{"model": "contrastive image-text model", "tokenizer": "word", "vocab_size": 6471, "text_encoder_norm": "rmsnorm", "text_encoder_qk_norm": false, "lr": 0.0022, "one_sided": false, "steps": 9300}
Rows from block 4 of the text encoder of a small contrastive image-text model, named by matrix and row number. Rows with one number belong to one neuron. Each number is 200 + 20 x the weight over its row's rms, rounded and kept within 0 to 999. All counts start at 0.
After each neuron's rows are labels from the 100 texts, of 14848, where the neuron reaches its highest value: "fires on" is the input token at the peak. Only what is clearly more common there than usual is listed. The data: regions of photos with short descriptions (Visual Genome). In brackets: how many of the 100.
# fc1: MLP up (text_encoder.blocks.4.mlp.fc1.weight, 512x256), inputs 0-63
# fc2: MLP down (text_encoder.blocks.4.mlp.fc2.weight, 256x512, transposed), outputs 0-63

fc1.421,231,225,207,218,180,215,217,199,210,204,203,157,209,196,203,152,191,194,178,213,228,163,192,189,203,165,229,209,175,231,241,192,231,203,197,197,206,191,205,218,160,182,192,184,217,208,213,182,229,193,189,209,169,230,211,197,173,263,197,174,215,221,205,191
fc2.421,212,189,224,186,205,225,173,206,208,191,170,190,193,195,211,202,169,202,172,195,199,175,195,230,163,252,176,177,210,229,237,183,206,218,207,245,203,200,183,214,178,194,192,192,177,201,201,231,194,195,178,208,205,203,202,193,226,159,214,189,200,180,199,212
fires on: "a" (15); "trees" (14)

fc1.18,206,210,250,216,196,197,200,214,208,213,204,182,188,202,190,190,173,222,197,198,198,198,236,171,209,196,175,172,213,187,171,188,192,202,191,179,230,177,199,182,210,178,209,191,193,174,219,198,184,214,187,191,218,225,198,211,218,212,238,194,219,223,195,218
fc2.18,231,226,223,217,209,186,214,220,176,171,156,181,191,226,194,178,183,167,178,204,201,171,200,234,227,217,217,233,190,194,196,205,186,228,179,198,194,208,213,191,170,221,187,218,203,183,195,202,178,200,229,243,182,216,217,227,228,185,203,193,189,228,198,232
fires on: "bird" (12); "of" (8); "on" (8)

fc1.149,167,213,211,212,202,190,192,204,194,189,213,222,178,180,179,193,219,196,193,179,230,181,216,174,167,229,217,196,173,220,185,187,177,206,184,164,207,238,159,215,161,167,202,184,185,149,192,195,173,246,157,178,222,188,207,224,164,202,206,187,176,212,193,218
fc2.149,181,191,212,204,229,208,200,216,180,220,178,220,205,224,212,236,202,174,171,201,205,196,157,225,222,185,208,215,226,186,216,189,185,203,213,208,191,190,193,213,162,221,198,193,231,174,233,177,223,183,232,178,211,217,209,186,196,216,222,217,176,214,222,219
fires on: "snow" (8)

fc1.315,207,191,201,212,222,176,224,155,191,163,186,205,199,187,223,193,180,173,201,225,218,161,229,195,194,203,180,183,223,226,211,253,194,184,200,222,213,189,242,225,208,196,203,208,200,228,202,204,194,225,198,238,214,197,179,178,214,193,178,210,215,195,191,198
fc2.315,192,219,201,170,214,242,193,223,185,204,214,222,185,225,225,210,229,217,215,186,264,174,182,183,212,212,235,175,180,167,197,200,172,209,178,209,187,203,180,185,212,191,223,162,151,182,201,218,169,184,210,225,179,190,213,205,221,214,188,235,224,204,166,205
fires on: "a" (14)

fc1.281,218,228,217,216,219,192,222,214,191,192,199,160,178,202,175,210,202,232,178,205,185,236,191,198,248,229,220,213,167,205,200,226,223,204,230,202,202,184,212,214,203,199,196,191,225,215,211,199,251,237,185,208,194,236,215,210,179,191,245,224,230,191,204,214
fc2.281,189,181,192,216,231,188,178,211,191,173,179,168,205,159,217,153,223,184,206,204,178,220,210,186,214,178,170,210,234,209,175,184,229,191,169,193,206,211,188,229,198,237,232,226,203,188,202,207,155,236,198,208,221,215,202,184,162,188,214,190,178,190,141,203
fires on: "<end>" (36)

fc1.377,172,223,206,178,222,194,227,226,159,215,230,202,194,185,199,168,223,213,228,167,198,209,217,211,194,196,213,198,164,189,183,188,225,203,164,188,206,175,221,221,193,214,197,228,197,185,171,227,201,203,195,173,158,192,229,218,221,184,195,198,166,179,165,190
fc2.377,215,139,199,233,231,195,195,195,193,218,199,198,184,213,207,183,194,216,190,196,214,214,177,194,172,197,222,175,181,215,167,175,186,213,203,172,243,198,230,163,209,172,210,186,187,211,209,197,181,189,149,191,195,175,210,209,231,175,160,210,179,193,210,197
fires on: "<end>" (34); "a" (13)

fc1.280,198,203,178,231,254,187,206,195,175,195,205,224,219,233,171,218,225,198,193,193,182,203,224,187,206,219,186,192,192,219,197,238,188,195,199,220,164,198,219,205,210,213,238,189,245,178,191,197,208,176,158,190,228,176,225,199,199,187,197,170,200,222,186,197
fc2.280,212,197,188,235,183,263,166,240,163,228,209,237,205,176,203,225,202,219,201,206,228,202,188,194,185,191,205,189,200,200,217,216,221,177,162,201,204,211,207,198,210,194,206,182,249,180,222,194,211,184,231,184,171,165,208,216,244,236,182,185,186,195,175,175
fires on: "a" (12); "man" (9); "wearing" (8)

fc1.481,229,216,182,219,176,201,180,199,199,213,211,231,204,204,155,226,219,160,210,181,176,203,208,180,236,179,179,175,181,230,207,194,196,174,162,217,202,228,202,198,204,175,200,219,223,225,197,198,203,222,190,216,221,196,209,173,213,209,219,172,203,211,186,187
fc2.481,229,218,187,205,190,217,180,217,174,201,180,171,200,157,193,192,217,219,213,216,195,253,222,213,178,188,171,192,201,206,205,209,216,177,190,216,203,158,250,192,211,196,207,194,188,209,233,222,199,182,188,177,180,183,171,201,217,199,168,206,216,212,206,217
fires on: "blue" (74)

fc1.343,178,201,219,192,193,223,176,189,197,153,171,217,182,215,217,231,175,199,182,180,210,170,214,192,174,198,187,218,198,183,207,197,174,181,224,213,193,181,208,192,192,215,199,211,208,195,214,216,187,213,204,218,225,196,216,205,218,184,196,207,203,185,202,186
fc2.343,197,201,204,188,205,190,197,220,205,225,192,218,217,177,198,193,178,202,205,182,243,178,210,181,188,209,214,203,220,212,194,217,230,195,208,177,224,216,220,226,171,206,194,164,177,152,222,205,194,220,176,215,219,165,198,223,221,215,205,224,208,174,238,185
fires on: "<end>" (31); "hair" (7)

fc1.505,192,221,211,218,194,235,211,185,185,178,211,221,201,191,185,193,207,199,200,171,204,183,200,187,202,182,222,209,160,191,183,271,189,221,172,208,190,202,217,174,217,211,214,222,238,175,170,210,197,198,198,188,200,203,229,197,191,205,199,196,183,170,227,184
fc2.505,223,191,204,185,164,186,215,228,171,219,197,196,224,222,205,200,196,208,203,201,190,194,207,213,215,217,188,202,185,200,212,175,208,204,190,168,222,180,212,197,218,218,227,222,202,190,188,199,196,218,179,197,176,201,172,212,226,197,220,204,199,239,181,202
fires on: "<end>" (30); "on" (10); "head" (7)

fc1.57,204,197,175,193,195,183,223,210,201,231,199,194,159,202,195,230,173,177,204,210,181,214,203,160,210,221,196,209,191,197,194,253,174,206,187,199,154,162,222,211,170,192,211,187,218,167,212,228,189,179,179,193,188,214,207,189,181,193,176,204,166,191,186,228
fc2.57,196,222,178,175,176,194,154,203,213,200,201,201,219,175,175,174,222,202,189,189,181,220,238,224,162,229,189,231,192,217,211,207,208,198,177,211,192,184,192,217,198,229,228,179,218,174,199,201,214,184,197,159,216,164,164,210,184,192,180,205,196,204,207,195
fires on: "blue" (53)

fc1.37,187,204,168,190,219,172,231,251,197,205,203,233,210,217,203,210,179,182,218,210,191,204,228,192,213,186,203,199,217,210,185,219,166,165,182,199,206,225,209,219,186,212,206,227,185,189,240,180,193,215,180,179,170,189,207,201,201,215,207,197,190,158,216,169
fc2.37,160,214,200,162,179,197,218,192,228,195,204,220,232,171,189,215,205,212,204,218,204,191,224,206,172,204,192,192,156,203,172,207,175,153,190,200,216,189,217,172,189,199,219,187,223,192,218,228,232,196,187,173,199,156,212,196,207,235,183,218,171,220,219,175
fires on: "a" (16); "on" (14); "white" (7)

fc1.261,164,191,194,196,210,211,187,185,201,206,179,205,204,228,243,232,198,190,222,168,203,210,219,196,201,199,199,158,165,214,182,174,187,212,191,224,151,198,192,210,202,223,233,193,216,184,189,210,217,210,202,193,201,173,177,221,151,233,198,172,186,221,209,188
fc2.261,204,180,185,179,216,206,198,231,215,219,218,202,205,202,163,233,205,227,211,204,193,205,220,219,174,195,180,211,149,207,212,176,183,204,177,200,177,187,190,208,224,195,208,194,200,151,221,173,237,203,198,203,196,160,198,197,162,179,226,177,207,246,206,196
fires on: "blue" (21)

fc1.242,174,197,216,178,198,206,210,180,198,254,207,217,195,202,203,189,232,218,155,210,172,213,199,222,199,200,224,190,171,228,203,180,198,238,183,183,180,215,222,230,229,217,197,198,185,202,173,206,187,209,211,188,194,183,202,237,175,151,214,231,195,213,178,188
fc2.242,194,170,200,198,221,197,216,161,199,171,193,195,190,191,179,195,178,181,194,193,245,188,189,192,229,212,195,166,190,193,184,204,199,193,221,180,192,228,202,204,185,204,210,204,229,177,191,190,225,228,205,198,208,204,212,184,150,176,190,217,185,210,215,212
fires on: "<end>" (36)

fc1.3,176,211,242,178,229,261,216,236,161,184,199,184,175,184,206,192,197,184,205,225,204,206,232,194,208,183,182,228,196,168,207,199,171,224,223,179,187,163,190,242,214,206,219,217,160,179,221,174,195,215,224,203,186,197,181,201,225,219,208,191,204,205,179,205
fc2.3,234,190,202,183,173,198,213,188,214,161,160,171,200,204,204,179,217,216,192,191,177,216,208,146,243,200,190,234,207,196,194,209,250,185,199,203,213,200,172,187,234,214,194,224,185,184,248,196,184,207,208,179,208,201,179,185,218,186,223,200,183,197,179,223
fires on: "snow" (27); "poles" (7)

fc1.327,194,190,197,210,199,190,183,210,176,169,218,166,215,195,216,176,191,200,185,185,175,208,171,182,197,164,206,234,210,194,223,191,183,199,193,188,201,211,206,220,194,188,197,216,192,172,191,193,203,225,208,173,175,214,178,229,197,181,208,240,216,211,196,198
fc2.327,208,184,176,191,209,190,199,209,226,202,206,193,210,201,180,209,184,147,183,178,193,223,185,199,204,210,198,220,230,194,198,192,191,237,210,200,205,216,181,201,212,225,208,217,179,188,206,181,196,205,188,156,183,165,198,218,202,228,170,203,195,201,238,189
fires on: "snow" (21)

fc1.444,177,162,188,208,191,188,179,209,169,183,226,226,172,201,183,186,224,143,197,187,222,227,196,222,217,181,185,220,175,206,201,208,217,242,179,177,186,190,195,169,170,201,207,203,199,217,179,166,197,241,194,235,213,212,181,191,219,171,213,224,193,193,207,235
fc2.444,177,230,219,169,195,183,178,221,215,208,185,164,199,237,235,238,199,232,194,206,183,230,189,198,175,180,232,175,191,186,198,197,185,240,190,207,210,179,218,173,208,220,194,200,195,214,204,232,229,205,173,243,206,215,170,194,209,188,202,171,183,232,169,184
fires on: "blue" (77)

fc1.500,212,180,228,201,207,162,199,205,198,184,201,205,180,206,198,203,195,222,219,178,208,211,227,183,220,182,197,222,224,202,210,207,190,204,181,192,178,178,220,246,208,203,177,205,210,191,189,196,233,242,200,199,170,209,195,202,231,204,197,196,202,198,161,222
fc2.500,218,207,196,227,195,213,220,183,217,178,204,212,232,199,219,207,213,183,203,194,194,194,238,181,233,210,213,187,222,188,205,222,199,205,194,177,200,183,184,189,201,230,189,207,229,193,187,193,237,200,195,194,155,211,203,189,194,193,197,211,183,181,156,187
fires on: "bird" (7)

fc1.6,219,183,203,213,217,195,229,194,198,212,200,212,218,147,224,205,175,172,214,211,239,179,208,206,213,190,162,206,213,215,223,218,192,214,222,205,182,168,184,194,165,185,203,192,192,200,200,209,216,218,196,168,237,226,220,216,191,222,186,228,149,209,203,171
fc2.6,193,193,205,190,194,231,206,189,209,215,179,185,228,196,174,259,208,221,251,203,217,172,188,246,211,193,190,209,194,184,173,171,204,205,210,198,200,225,217,206,197,204,201,208,173,190,178,196,185,201,203,198,210,194,207,204,189,209,189,201,197,205,224,170
fires on: "<end>" (29); "a" (16)

fc1.175,157,217,208,187,214,239,194,208,200,195,206,198,180,236,204,212,185,200,217,162,178,200,176,214,200,195,189,222,232,236,187,164,223,222,176,203,220,171,172,187,208,179,174,192,230,200,195,199,199,194,148,199,191,231,219,194,194,229,183,163,215,198,201,188
fc2.175,185,195,193,233,214,202,207,200,175,203,196,206,193,213,233,185,195,182,192,240,195,205,195,153,189,156,175,219,194,213,230,213,196,191,226,191,219,230,215,179,195,181,200,220,197,194,202,174,217,180,188,228,210,204,193,241,216,208,174,196,199,178,209,191
fires on: "<end>" (32)

fc1.340,220,187,187,191,209,201,216,201,175,215,180,197,179,203,178,198,173,212,189,217,206,202,202,162,194,160,177,226,204,194,198,221,201,215,201,231,184,191,195,252,203,187,206,167,212,195,207,205,186,204,161,176,207,221,214,172,188,202,182,178,178,243,219,233
fc2.340,225,215,196,214,193,188,189,197,230,194,222,193,213,236,225,205,201,186,183,208,187,177,169,184,204,212,144,219,192,182,185,216,216,209,187,211,191,197,209,210,210,206,198,186,212,191,187,212,230,214,220,179,183,168,226,210,194,217,192,199,187,175,206,211
fires on: "snow" (10)

fc1.16,177,193,205,244,209,205,179,186,180,163,180,180,216,195,219,213,223,209,199,195,212,214,219,213,216,203,210,204,190,183,219,219,236,187,244,200,218,191,218,242,177,208,172,202,199,184,212,208,170,211,209,202,205,199,210,208,161,163,246,200,213,189,166,175
fc2.16,214,196,235,196,212,207,230,210,193,202,176,199,209,186,165,207,236,203,240,168,165,188,186,177,212,213,215,180,222,214,206,176,235,243,209,170,193,152,223,186,261,229,182,171,244,225,221,166,205,181,214,207,215,224,211,185,212,229,178,187,180,209,220,196
fires on: "snow" (9)