python train.py --encoder_stem="single" --text_encoder_width=256 --one_sided=false
Rows from block 5 of the image encoder of a small contrastive image-text model, named by matrix and row number. Each number is 500 + 25 x the weight over its row's rms, rounded and kept within 0 to 999. All counts start at 0. Numbers have three digits each.
After each channel's rows are labels from the 100 images, of 14848, where the channel reaches its highest value: "responds to" is what is common among them. Only what is clearly more common there than usual is listed. The data: regions of photos with short descriptions (Visual Genome). In brackets: how many of the 100.
# conv: 3x3 conv (encoder.blocks.5.conv.weight, 112x112x3x3, each kernel summed), inputs 56-111

conv.57:485479483500467502477530454524477454472483463476524520494520462523557523491472511512538482506466475518457483565495500476515513479460514512492514505569492497470494484501
responds to: text has "man" (37)

conv.72:469514489482478554460461523518498492477484456509494554503462463463510495510565508505522453459471499517497494513478523478504531489516478501497479500479480509451549471515
responds to: text has "man" (37)

conv.56:463533462499499535500514457521478506487484508465489497534496502447467504513480523472527436553503474480478531516464522517461546497478514492529451499484476490489481489489
responds to: text has "man" (36)

conv.111:453528503496492519422509470500529492561495509488500522491455526466561510470464500500501516505510531480492506508450540501558520504485524519501487502492478496479571499523
responds to: text has "man" (33)

conv.109:495489525474541520475509516495499477509495526474514513497520538511414517518525472507504492469490529487533457487503500470472516465506501509561489466445494450486540533502
responds to: text has "man" (32)

conv.85:463468487488526489464493521483479488497509527459496513521462474433537504493517489474521466501552465453534528460501537518530487519483510509506482474503538496521523461492
responds to: text has "man" (31)

conv.73:476529479472519547512476490443504479440528509486489506516503492480505529521547475483522498503475445474510487471509481486504528514468480484524517464490526538478456484509
responds to: text has "man" (31)

conv.80:501489474542503559487492496513458503492439502490494538531493482487498500516512532483472449543465506485487484545468525498445498515477478466540552494529497499492505502512
responds to: text has "man" (30)

conv.25:481520488476522516555511510490464529450486526495487550509485488511515461494501530489489495495504574478527493509453505503462574499513519499483514481496479497521438504488
responds to: text has "man" (30)

conv.48:481509476456503491503520519545499512506453527487476556491501500470507510547508505475523497550498479498509468488474520495483453502515516519536498507501482484532529485493
responds to: text has "man" (26)

conv.53:485532510476524487526496556482490504491464461457513501473511518506540444529497501470524506485464487488467531465499490491479512526485477445513466515501502485495457503561
responds to: text has "man" (35)

conv.11:473514447502479509484459520451463485493502519510522502509522471459503502498538514526508505540480496465473510495510523497532512479456517473503469496482496460488473487514
responds to: text has "man" (30)

conv.31:454465487514514521508486555485534537509510523482508534484498509508512501486518500501490451469513599477451513470498521489507512491520511472500474500540512435514486491501
responds to: text has "man" (25)

conv.40:519491495483476495487486467432532465484527507516505490476454519504511513491547475496525506493518488518446497481481482471516524457467452505465496529457531528526475533513
responds to: text has "sign" (25)

conv.29:456475490494509511509457467507452482493546487503524510503492507502471461507491547526510526485526490540481524478467482501507464477512497532520517475469486470487501458534
responds to: text has "sign" (26)