config = dict(
    model='contrastive image-text model',
    dataset='regions of photos with short descriptions (Visual Genome)',
    train_examples=101725,
    image_size=64,
    crop_scale_min=1,
    horizontal_flip=True,
    translate=0.12,
    tokenizer='word',
    vocab_size=6471,
    loss='sigmoid',
    embed_dim=256,
    encoder_arch='vgg',
    encoder_norm='batchnorm',
    encoder_activation='gelu',
    encoder_depths=[2, 5, 5],
    encoder_kernel_size=3,
    encoder_stem='single',
    encoder_widths=[64, 112, 192],
    encoder_downsampling='max',
    text_encoder_causal=False,
    text_encoder_width=256,
    text_encoder_layers=12,
    text_encoder_norm='rmsnorm',
    text_encoder_norm_position='pre',
    text_encoder_activation='gelu',
    text_encoder_mlp_ratio=2,
    text_encoder_head_dim=48,
    text_encoder_fused_qkv=True,
    text_encoder_bias='all',
    text_encoder_qk_norm=False,
    text_encoder_parallel_block=False,
    text_encoder_inner_norm=False,
    text_encoder_positions='learned',
    init='torch_default',
    residual_init='none',
    optimizer='soap',
    beta2=0.95,
    lr=0.0022,
    beta1=0.9,
    shampoo_beta=0.95,
    eps=1e-08,
    precondition_frequency=20,
    max_precond_dim=1536,
    one_sided=False,
    adamw_lr_other_params=0.0028,
    steps=9300,
    batch_size=256,
    epochs=23.4,
    lr_schedule='cosine',
    final_lr_fraction=0.05,
    warmup_steps=180,
    weight_decay=0.1,
    adamw_weight_decay_other_params=0.05,
)
Rows from block 3 of the text encoder of a small contrastive image-text model, named by matrix and row number. Rows with one number belong to one neuron. Each number is 128 + 32 x the weight over its row's rms, rounded and kept within 0 to 255. All counts start at 0. Numbers have three digits each. After the name is the row's rms in percent of the matrix's.
After each neuron's rows are labels from the 100 texts, of 14848, where the neuron reaches its highest value: "tokens" is the input token at the peak. Only what is clearly more common there than usual is listed. The data: regions of photos with short descriptions (Visual Genome). In brackets: how many of the 100, against the usual share in percent.
# fc1: MLP up (text_encoder.blocks.3.mlp.fc1.weight, 512x256), inputs 0-85
# fc2: MLP down (text_encoder.blocks.3.mlp.fc2.weight, 256x512, transposed), outputs 0-85

fc1.105 104:186058123146120140120174134131127120171092153112189149086168098118156187111147162179146110134159119129157176158145095080196114055162162173072167163161114153096142169123161235134117150117085152107113134143106167111092135099110130108090185117136124093158076135
fc2.105 101:102121102141158180046170124137151140132161128091133121171132141166110091125088122164104176118119111117134132196108087143095126072153151137174084180092152149113103100121084113211134139117123138149124141131142133109221178128127122162156092127160066126117128199
tokens: "green" (9 vs 0.6); "broccoli" (7 vs 0.1); "is" (7 vs 2.4)

fc1.259 092:098081115127091137160065164088181129106148146149114128187081133062113199145109074104175064124151159122142133095147194098178127134057182140057129159209126101073096088145132121134095115163142098112057123162111134074115117088124134111084139121121140157115109124
fc2.259 098:158162087141178094085130146130138129076097144173124095115121131143152156108205124084155083167133059156061146099135135135089113064146043108173105161183128171084081079140127125178113147194153123113140180106201130153118185098176143080142149101118121055141142199
tokens: "the" (12 vs 5); "large" (11 vs 0.3)

fc1.91 096:117184130180181136147114146133129100113133077085183188114094094128092179150136155117145139147105179152159102130184094135112083139128117074121170176157119095075120183161114077129060112129157148161128134086153131199180129083072077126135127136152103095145129137
fc2.91 090:137166184155077113131105126108108111106088184116116133107106135129146088112153098160097147091222062148173177100086115049155144100140221086150166170102108136117131129135133190135160118085075113122093108142139199099069087140170129141108135101142187140148132149
tokens: "of" (8 vs 2)

fc1.449 092:138126155115124175174126172213164155099113099203101101129112109173160112096153161085124151077082109187125126138111080151153101181136119117150185157120126145125079093075144156154143112156167187085119078173108137149074155101099092129133169162052103083117139141
fc2.449 099:138149160068092132099150124138106166148111143103167101148165113103152111118203138152140125134094126107079191148142172179144113122150080101129074133128094070097146151122097114166082139136096142113102136166116106161066123109150085155061109095108108152153122162
tokens: "green" (11 vs 0.6); "is" (10 vs 2.4); "field" (8 vs 0.1)

fc1.339 088:126142138119060101069185178124150145123151106177120080139072139153144126087069156174114102125131151145120141076119112177137154170142125091168185124134098138095115105135158134140139118127081048172052114114120118131089131171125118152143118171192106232058112140
fc2.339 096:126109135126151205156167171161115206110160128124150143158097156072096127128108112139124124130124127104130103111178176103156154105087140147156142119194153167109119143172147132110173186152139121118074112166115119145174122142139132085149118089136052144114118133
tokens: "trees" (12 vs 0.2); "brocolli" (7 vs 0)

fc1.253 092:106095187118142152142099178123040109123143185119199108171074126103152177169143133034118161106106132127098172118111142152096167072137128173116111179110122087115193139113129192137165167097054139097154118121143101168140084130121168135084126115194080095153177187
fc2.253 092:142138124100135201065092193099184113099131117163158184144094147157146132080153063120145129125159115125143182067125127099108113175154161175105079196124150161169123105105101079126142096122139135145157125113127129105150132097126115149119067122150143136115133168
tokens: "black" (8 vs 1.1); "dark" (8 vs 0.1)

fc1.377 086:120105133167160123168147124157129171172122160160109098148137138123100194093143176155130163117117070117205090091141158168065159187142072068117144109115182126093043087102137126078150135042130186143171100072083181140113124145178106176135120140112123141107094166
fc2.377 088:186077145126118203095118102113121155135118182139136143126087148083115166164179128086176116119155143175148147134079129073074107200108146124143130191116142102156121084118105148179108169171152127121098150076097077174136090137147153100051118075159134116098168182
tokens: "the" (18 vs 5); "on" (7 vs 3.1)

fc1.187 093:167125155154132171158199170143151163162103184153143206057118110101126053078125063200148093067127122068162183145094154132112134123111125163122131137109097084110121170146099165121160140104074106085115118136103125152131151062200077095133133078122097163108168078
fc2.187 093:126087105137142123109115160105095069101176080138134169160188119135098128101104161108104141140108210083188082180072118097090080130166159108141166147121146114138138119136133122072128146118117081079124155126184116134159110165117126118129091123077189147162188149
tokens: "on" (7 vs 3.1)

fc1.432 111:117119154198145156133104150153121105089092108073127129089146101153147163090104149070089094077096084037178153196111117074152165166164095124117115116161129162101118108173168154138179085158158107116126138132122079087134127129105064142176062184133143106159133163
fc2.432 108:168119116094106095119110140108076165103150107139123093094078123157125111156106065144133108094167092133092166197117125104129130111105109117209168125145183147095163109109121084156156126121103126083137101149108127188105182172109173103142138148142083091165162126
tokens: "of" (10 vs 2); "on" (8 vs 3.1)

fc1.255 108:124163167142153126094147121087138099178152144129130161130120111130088126114130136203119184097081134209112158161154139186086087157081098115180140138121142123099136099162107107159163131126115124144137054160127139124181117130111111159103092091202136106112132063
fc2.255 110:128092132134154183158125114140126140117120144149141166096057117127113141155092149154120089129123118113150106085121121159123112126109123117080142136151172190082093087109167161148127135111103126148174153181059118097101148103171066161082121084147163141153132100
tokens: "black" (10 vs 1.1); "street" (7 vs 0.2)

fc1.72 098:086146163102132150122162161160050172127065098130133133138199171140087101146113135136166085116083090144179116076108076167156122082129168166120099179115101109136170125152146185148169156151132114121101180162082107106097119120087169155127133106121183105167151106
fc2.72 093:144032155151109109123143170121200119125115166129169164171151112102129101158164097119025106111119127098079120164158127119178159078158140135142164097109114169157132146112096109091123202177172129105123064075144158148071141154144111135171114064105172091145114119
tokens: "on" (7 vs 3.1)

fc1.458 113:187137152124141153180121150134125125144168112099110116095130079119134109160140153109105200124091088134187121082080133150085098188107145126135179143120050079133130110117137185093152146129084119123104114170182110131096169132108055158125119133110138122147127110
fc2.458 115:146140139142100160145116127150070090131117148108149113106130112149163179097132113142161186137146145217182074215173142132153199187053149152117172151156126115154125108151143135091137125179082119129164072056152138133170095089091150113107097201117085117135093167
tokens: "of" (8 vs 2); "white" (7 vs 1.6)

fc1.143 101:073126135155081130129128092139145129087158130164126110101102118096127128141096102110135106090180112118163111135123174103125164149141094185136110095176141053083062105172195166129119119131077086150119132111148172179138175047110110084125099149161130156153169134
fc2.143 107:233100172167091129106103155116150092165213140140133159157100101120138144126101127133109137122139138113156048183099088163123151092116109175070128180139101109147119161140215100101148096119091152123101197142111156116183100125146094107098104125106152159119194098
tokens: "of" (13 vs 2)

fc1.414 089:066130133104095093137122126150164114120158142155159168173135095132120132086132102196075112160148053096159098080072142188143151083170147105091121158107083098203103153198123152131100126142149147097104124107131119166088093146129146125165147167157107149128141042
fc2.414 093:141127133127118153096067182144144110150105143136114122165102124128130143150165113156117122109148151127103140143107180130185138124097101132109101128156089107108103056134165111131179149081138157137060182115077129122055148131144138049115130159129149091120187139
tokens: "the" (11 vs 5); "plate" (9 vs 0.3)

fc1.275 082:110099126171154146144095148090109133134138147140119112130128111125076103108122048058105059130079099169134108134144148163118155109152067140121148120141099143156174177092135116177158154181137116150135124135187130055124113117147120152172096190134130130097125166
fc2.275 083:118093099176099143090137188136180123157179124154125158140097136124081104141126147125136164089137139127175080160051184071116119131145129133124126134104058081125139046073133096132125098147108129127135133064168164163200115111141090141115185111120129091146144120
tokens: "green" (8 vs 0.6); "brown" (7 vs 0.6)

fc1.290 088:078125124174112105117152106177184089119120089130122130203137144106107090139107114140073117101193188145164132154062174157145141144107094142103139055133171213115133146138131131141131186113170080106116119152096095112088198136099144163148151178105070158111154152
fc2.290 090:125174126139193093103125108120024123129095065141089152130144120102086144156116170144115137161124143170140130140177113122135103188204089063132145121150117115107132109044109092093138086131107126132122157144110087106122142107149087099135154098176093148061114138
tokens: "the" (13 vs 5); "grass" (7 vs 0.2)

fc1.122 100:132085074141064141142087104158112120151117143078126125144150123089125131165161102128090109117119133087156176096127087079105143162066104154145143099155079044078143157182168168090066141164084134103092110102113068091156119182153063186087162123134122123160089112
fc2.122 097:182151180135104093160129087156157166163131162211138077218119075091093172112163086144170161118120081117099173084064168084123089100176114127105095107117096164126078129071137141102101094156119088180148154066135097099113093157156125189118167154156112109074146141
tokens: "on" (8 vs 3.1)

fc1.175 099:134147110134173155084104060146139149119145144122130166132133173087125150125118169109111127056184047146118133171142120146115182149103144123112132061133152085084174126183131133089157153155056109114059122189107119166120081129155137088160159121150120086137108174
fc2.175 097:111141145144160096147121117144124117113112130108087150121155169097121121162082147159169103121164093196140182150122123119183168159095117105137144093115100059149139129152067139158162154120154125189142120115126181114105109100132136174167148088138206167151078152
tokens: "the" (12 vs 5); "of" (8 vs 2); "on" (7 vs 3.1); "road" (7 vs 0.1)

fc1.193 097:129072168137098073180154190070220164164125085106116143165173129142062153109090119124163112099100099153123121114145118156113152159077111082092098099130112092118061151114149118109172196087100139081143159120109119134102130140144138112033113101062161092059102158
fc2.193 095:178098193121166103141120121175105160117127109119105073144158135136100155158080154136165143066137102177121143142136083182082163134101133083059166157104133197199182121163110116103096122175118122154087109082138156141167148128088140057101117142140140104101130076
tokens: "of" (8 vs 2)

fc1.254 113:097098142128160103123174152037100072134113230134087120149140083098163110121118138142110169169093056100174080134141144101167130141131144167148121110147121097077130134080113122074111161146125142031072129091178108136064184125134161214174097087090112156075133165
fc2.254 105:180112141119134183087093118074180209106183075107158135129162183144167147186127172114142161118108116103087110098151100167157129099116117126126115179154101154166112134146124125074132175113119137161152124135116087074125137135138119141120112118116175122128127158
tokens: "of" (13 vs 2)

fc1.169 099:127157151142124128122152150135145082195137098137109116137113123134095045146102092168155123148156168133116161129141174142120131095110160146186155107096099162134147068168130073094078150146094085170150132175130115110079111138102170046193171207161132104142110152
fc2.169 096:115059167074137148096053193135140095091121072115120096168169146116140123149119111152158136149107212120125107106067185104130171121204158140132094149151142186119109142124131093141142115161072087110093085104106129130091118156153129136152121140127112119052168080
tokens: "trees" (18 vs 0.2)

fc1.359 106:142077183154148109133178133124084122113116153132063121127174110158167146136109155126092133150127117116137085131136111179100070112186130090192142185087130174167125099151082187197118126106124153099096072184124095162109156110144097109196093100095153121147087058
fc2.359 113:188113125145054151126145207128177104077138144140115076054137147116102141135103102176135124134182128105143160108087081162196149119127086115116125133074153133139138100149178105143175091166054121150142190142072139156147158152157149104104112087126160120136169154
tokens: "is" (10 vs 2.4); "shirt" (8 vs 0.4)

fc1.95 096:138142113099078147181109140148153173110100150129110086060104073116085148173124075106241149087153067113142140102104117221155132208086133132106109132137087120080147147092138139084175134129078121086106138115113119126123114092122123124119103131117095194175089098
fc2.95 091:094156112088069122142140080200173099099095183143175093116110061089140158135110174119132192124099127111097167118126142148182096163157146100109070115128143200145112058146153145109166084093114123129113144091073124195166129099150111136064093200148123110112106141
tokens: "on" (11 vs 3.1); "man" (8 vs 1.1)

fc1.24 114:118172171097111156116147096101058198112125174203162081073150073150115123119121105130064132108089142154126107153085115139134058097181102215110167073131150148137123124166131115081177090106126105131174109063146118094125153128089152161081144193181133170165153137
fc2.24 115:094136128105152186133138092101102149130159146167146206159137110111138136185136137086109116125133069078081146059138099175118139076128133119117110100105125122105151125183150144095158149150207092173121188158129153108129089090125118080146095093107087107144172120
tokens: "of" (8 vs 2)

fc1.251 114:127124167149188134086122146134168075141129104062163152096112107125073159151118089102044132161135179163137180161082138142110162075146110151143148114074142139136109159140143083141176113064073116115089126148125124136115164135166127122117170111116067179100112081
fc2.251 105:087234177149164147124163150170130074162064137119117132105102102147116158105107084117057167183091162141108118111166115156128111146118105154136119136173149156141145170171152088145080112095085132117171107119158094097093146117115110094092105115093057132096076084
tokens: "trees" (13 vs 0.2); "tree" (8 vs 0.3)

fc1.11 099:106090155174116101109086092079126121061081101119098083128194123126168177157116118142159163072148164107164137156109175090177102179098155170130145155169138116063103093120136138145158181113071125121112105149121100132091103109149123148157141142107147131155119114
fc2.11 104:165054111177097116091160106099128134118099144193142137079081186191092133138072127146134142195158139102141116104083114089107086092123057133154117119161105096215142115119126113118109169161131130113116142116144111095151077122152098094080139109152135078119126115
tokens: "green" (9 vs 0.6); "is" (8 vs 2.4)

fc1.474 094:093088159159109158120126146100087114124128088180129102121147075104116112082182134098142174141103103164160184139161112089134156119141090125117229162213102175127082092132156163104077143166126107088160090126149121114124175088111096160131141154077090112154138169
fc2.474 095:138185148092176125155141090146156124190074130086078141161071118061100157142104120161117091151169155129148109158147165086146140080114143083100117140105085098156145078179060122185129130179130092118160087107115136125143195147144137118142147153099102160201089134
tokens: "green" (15 vs 0.6)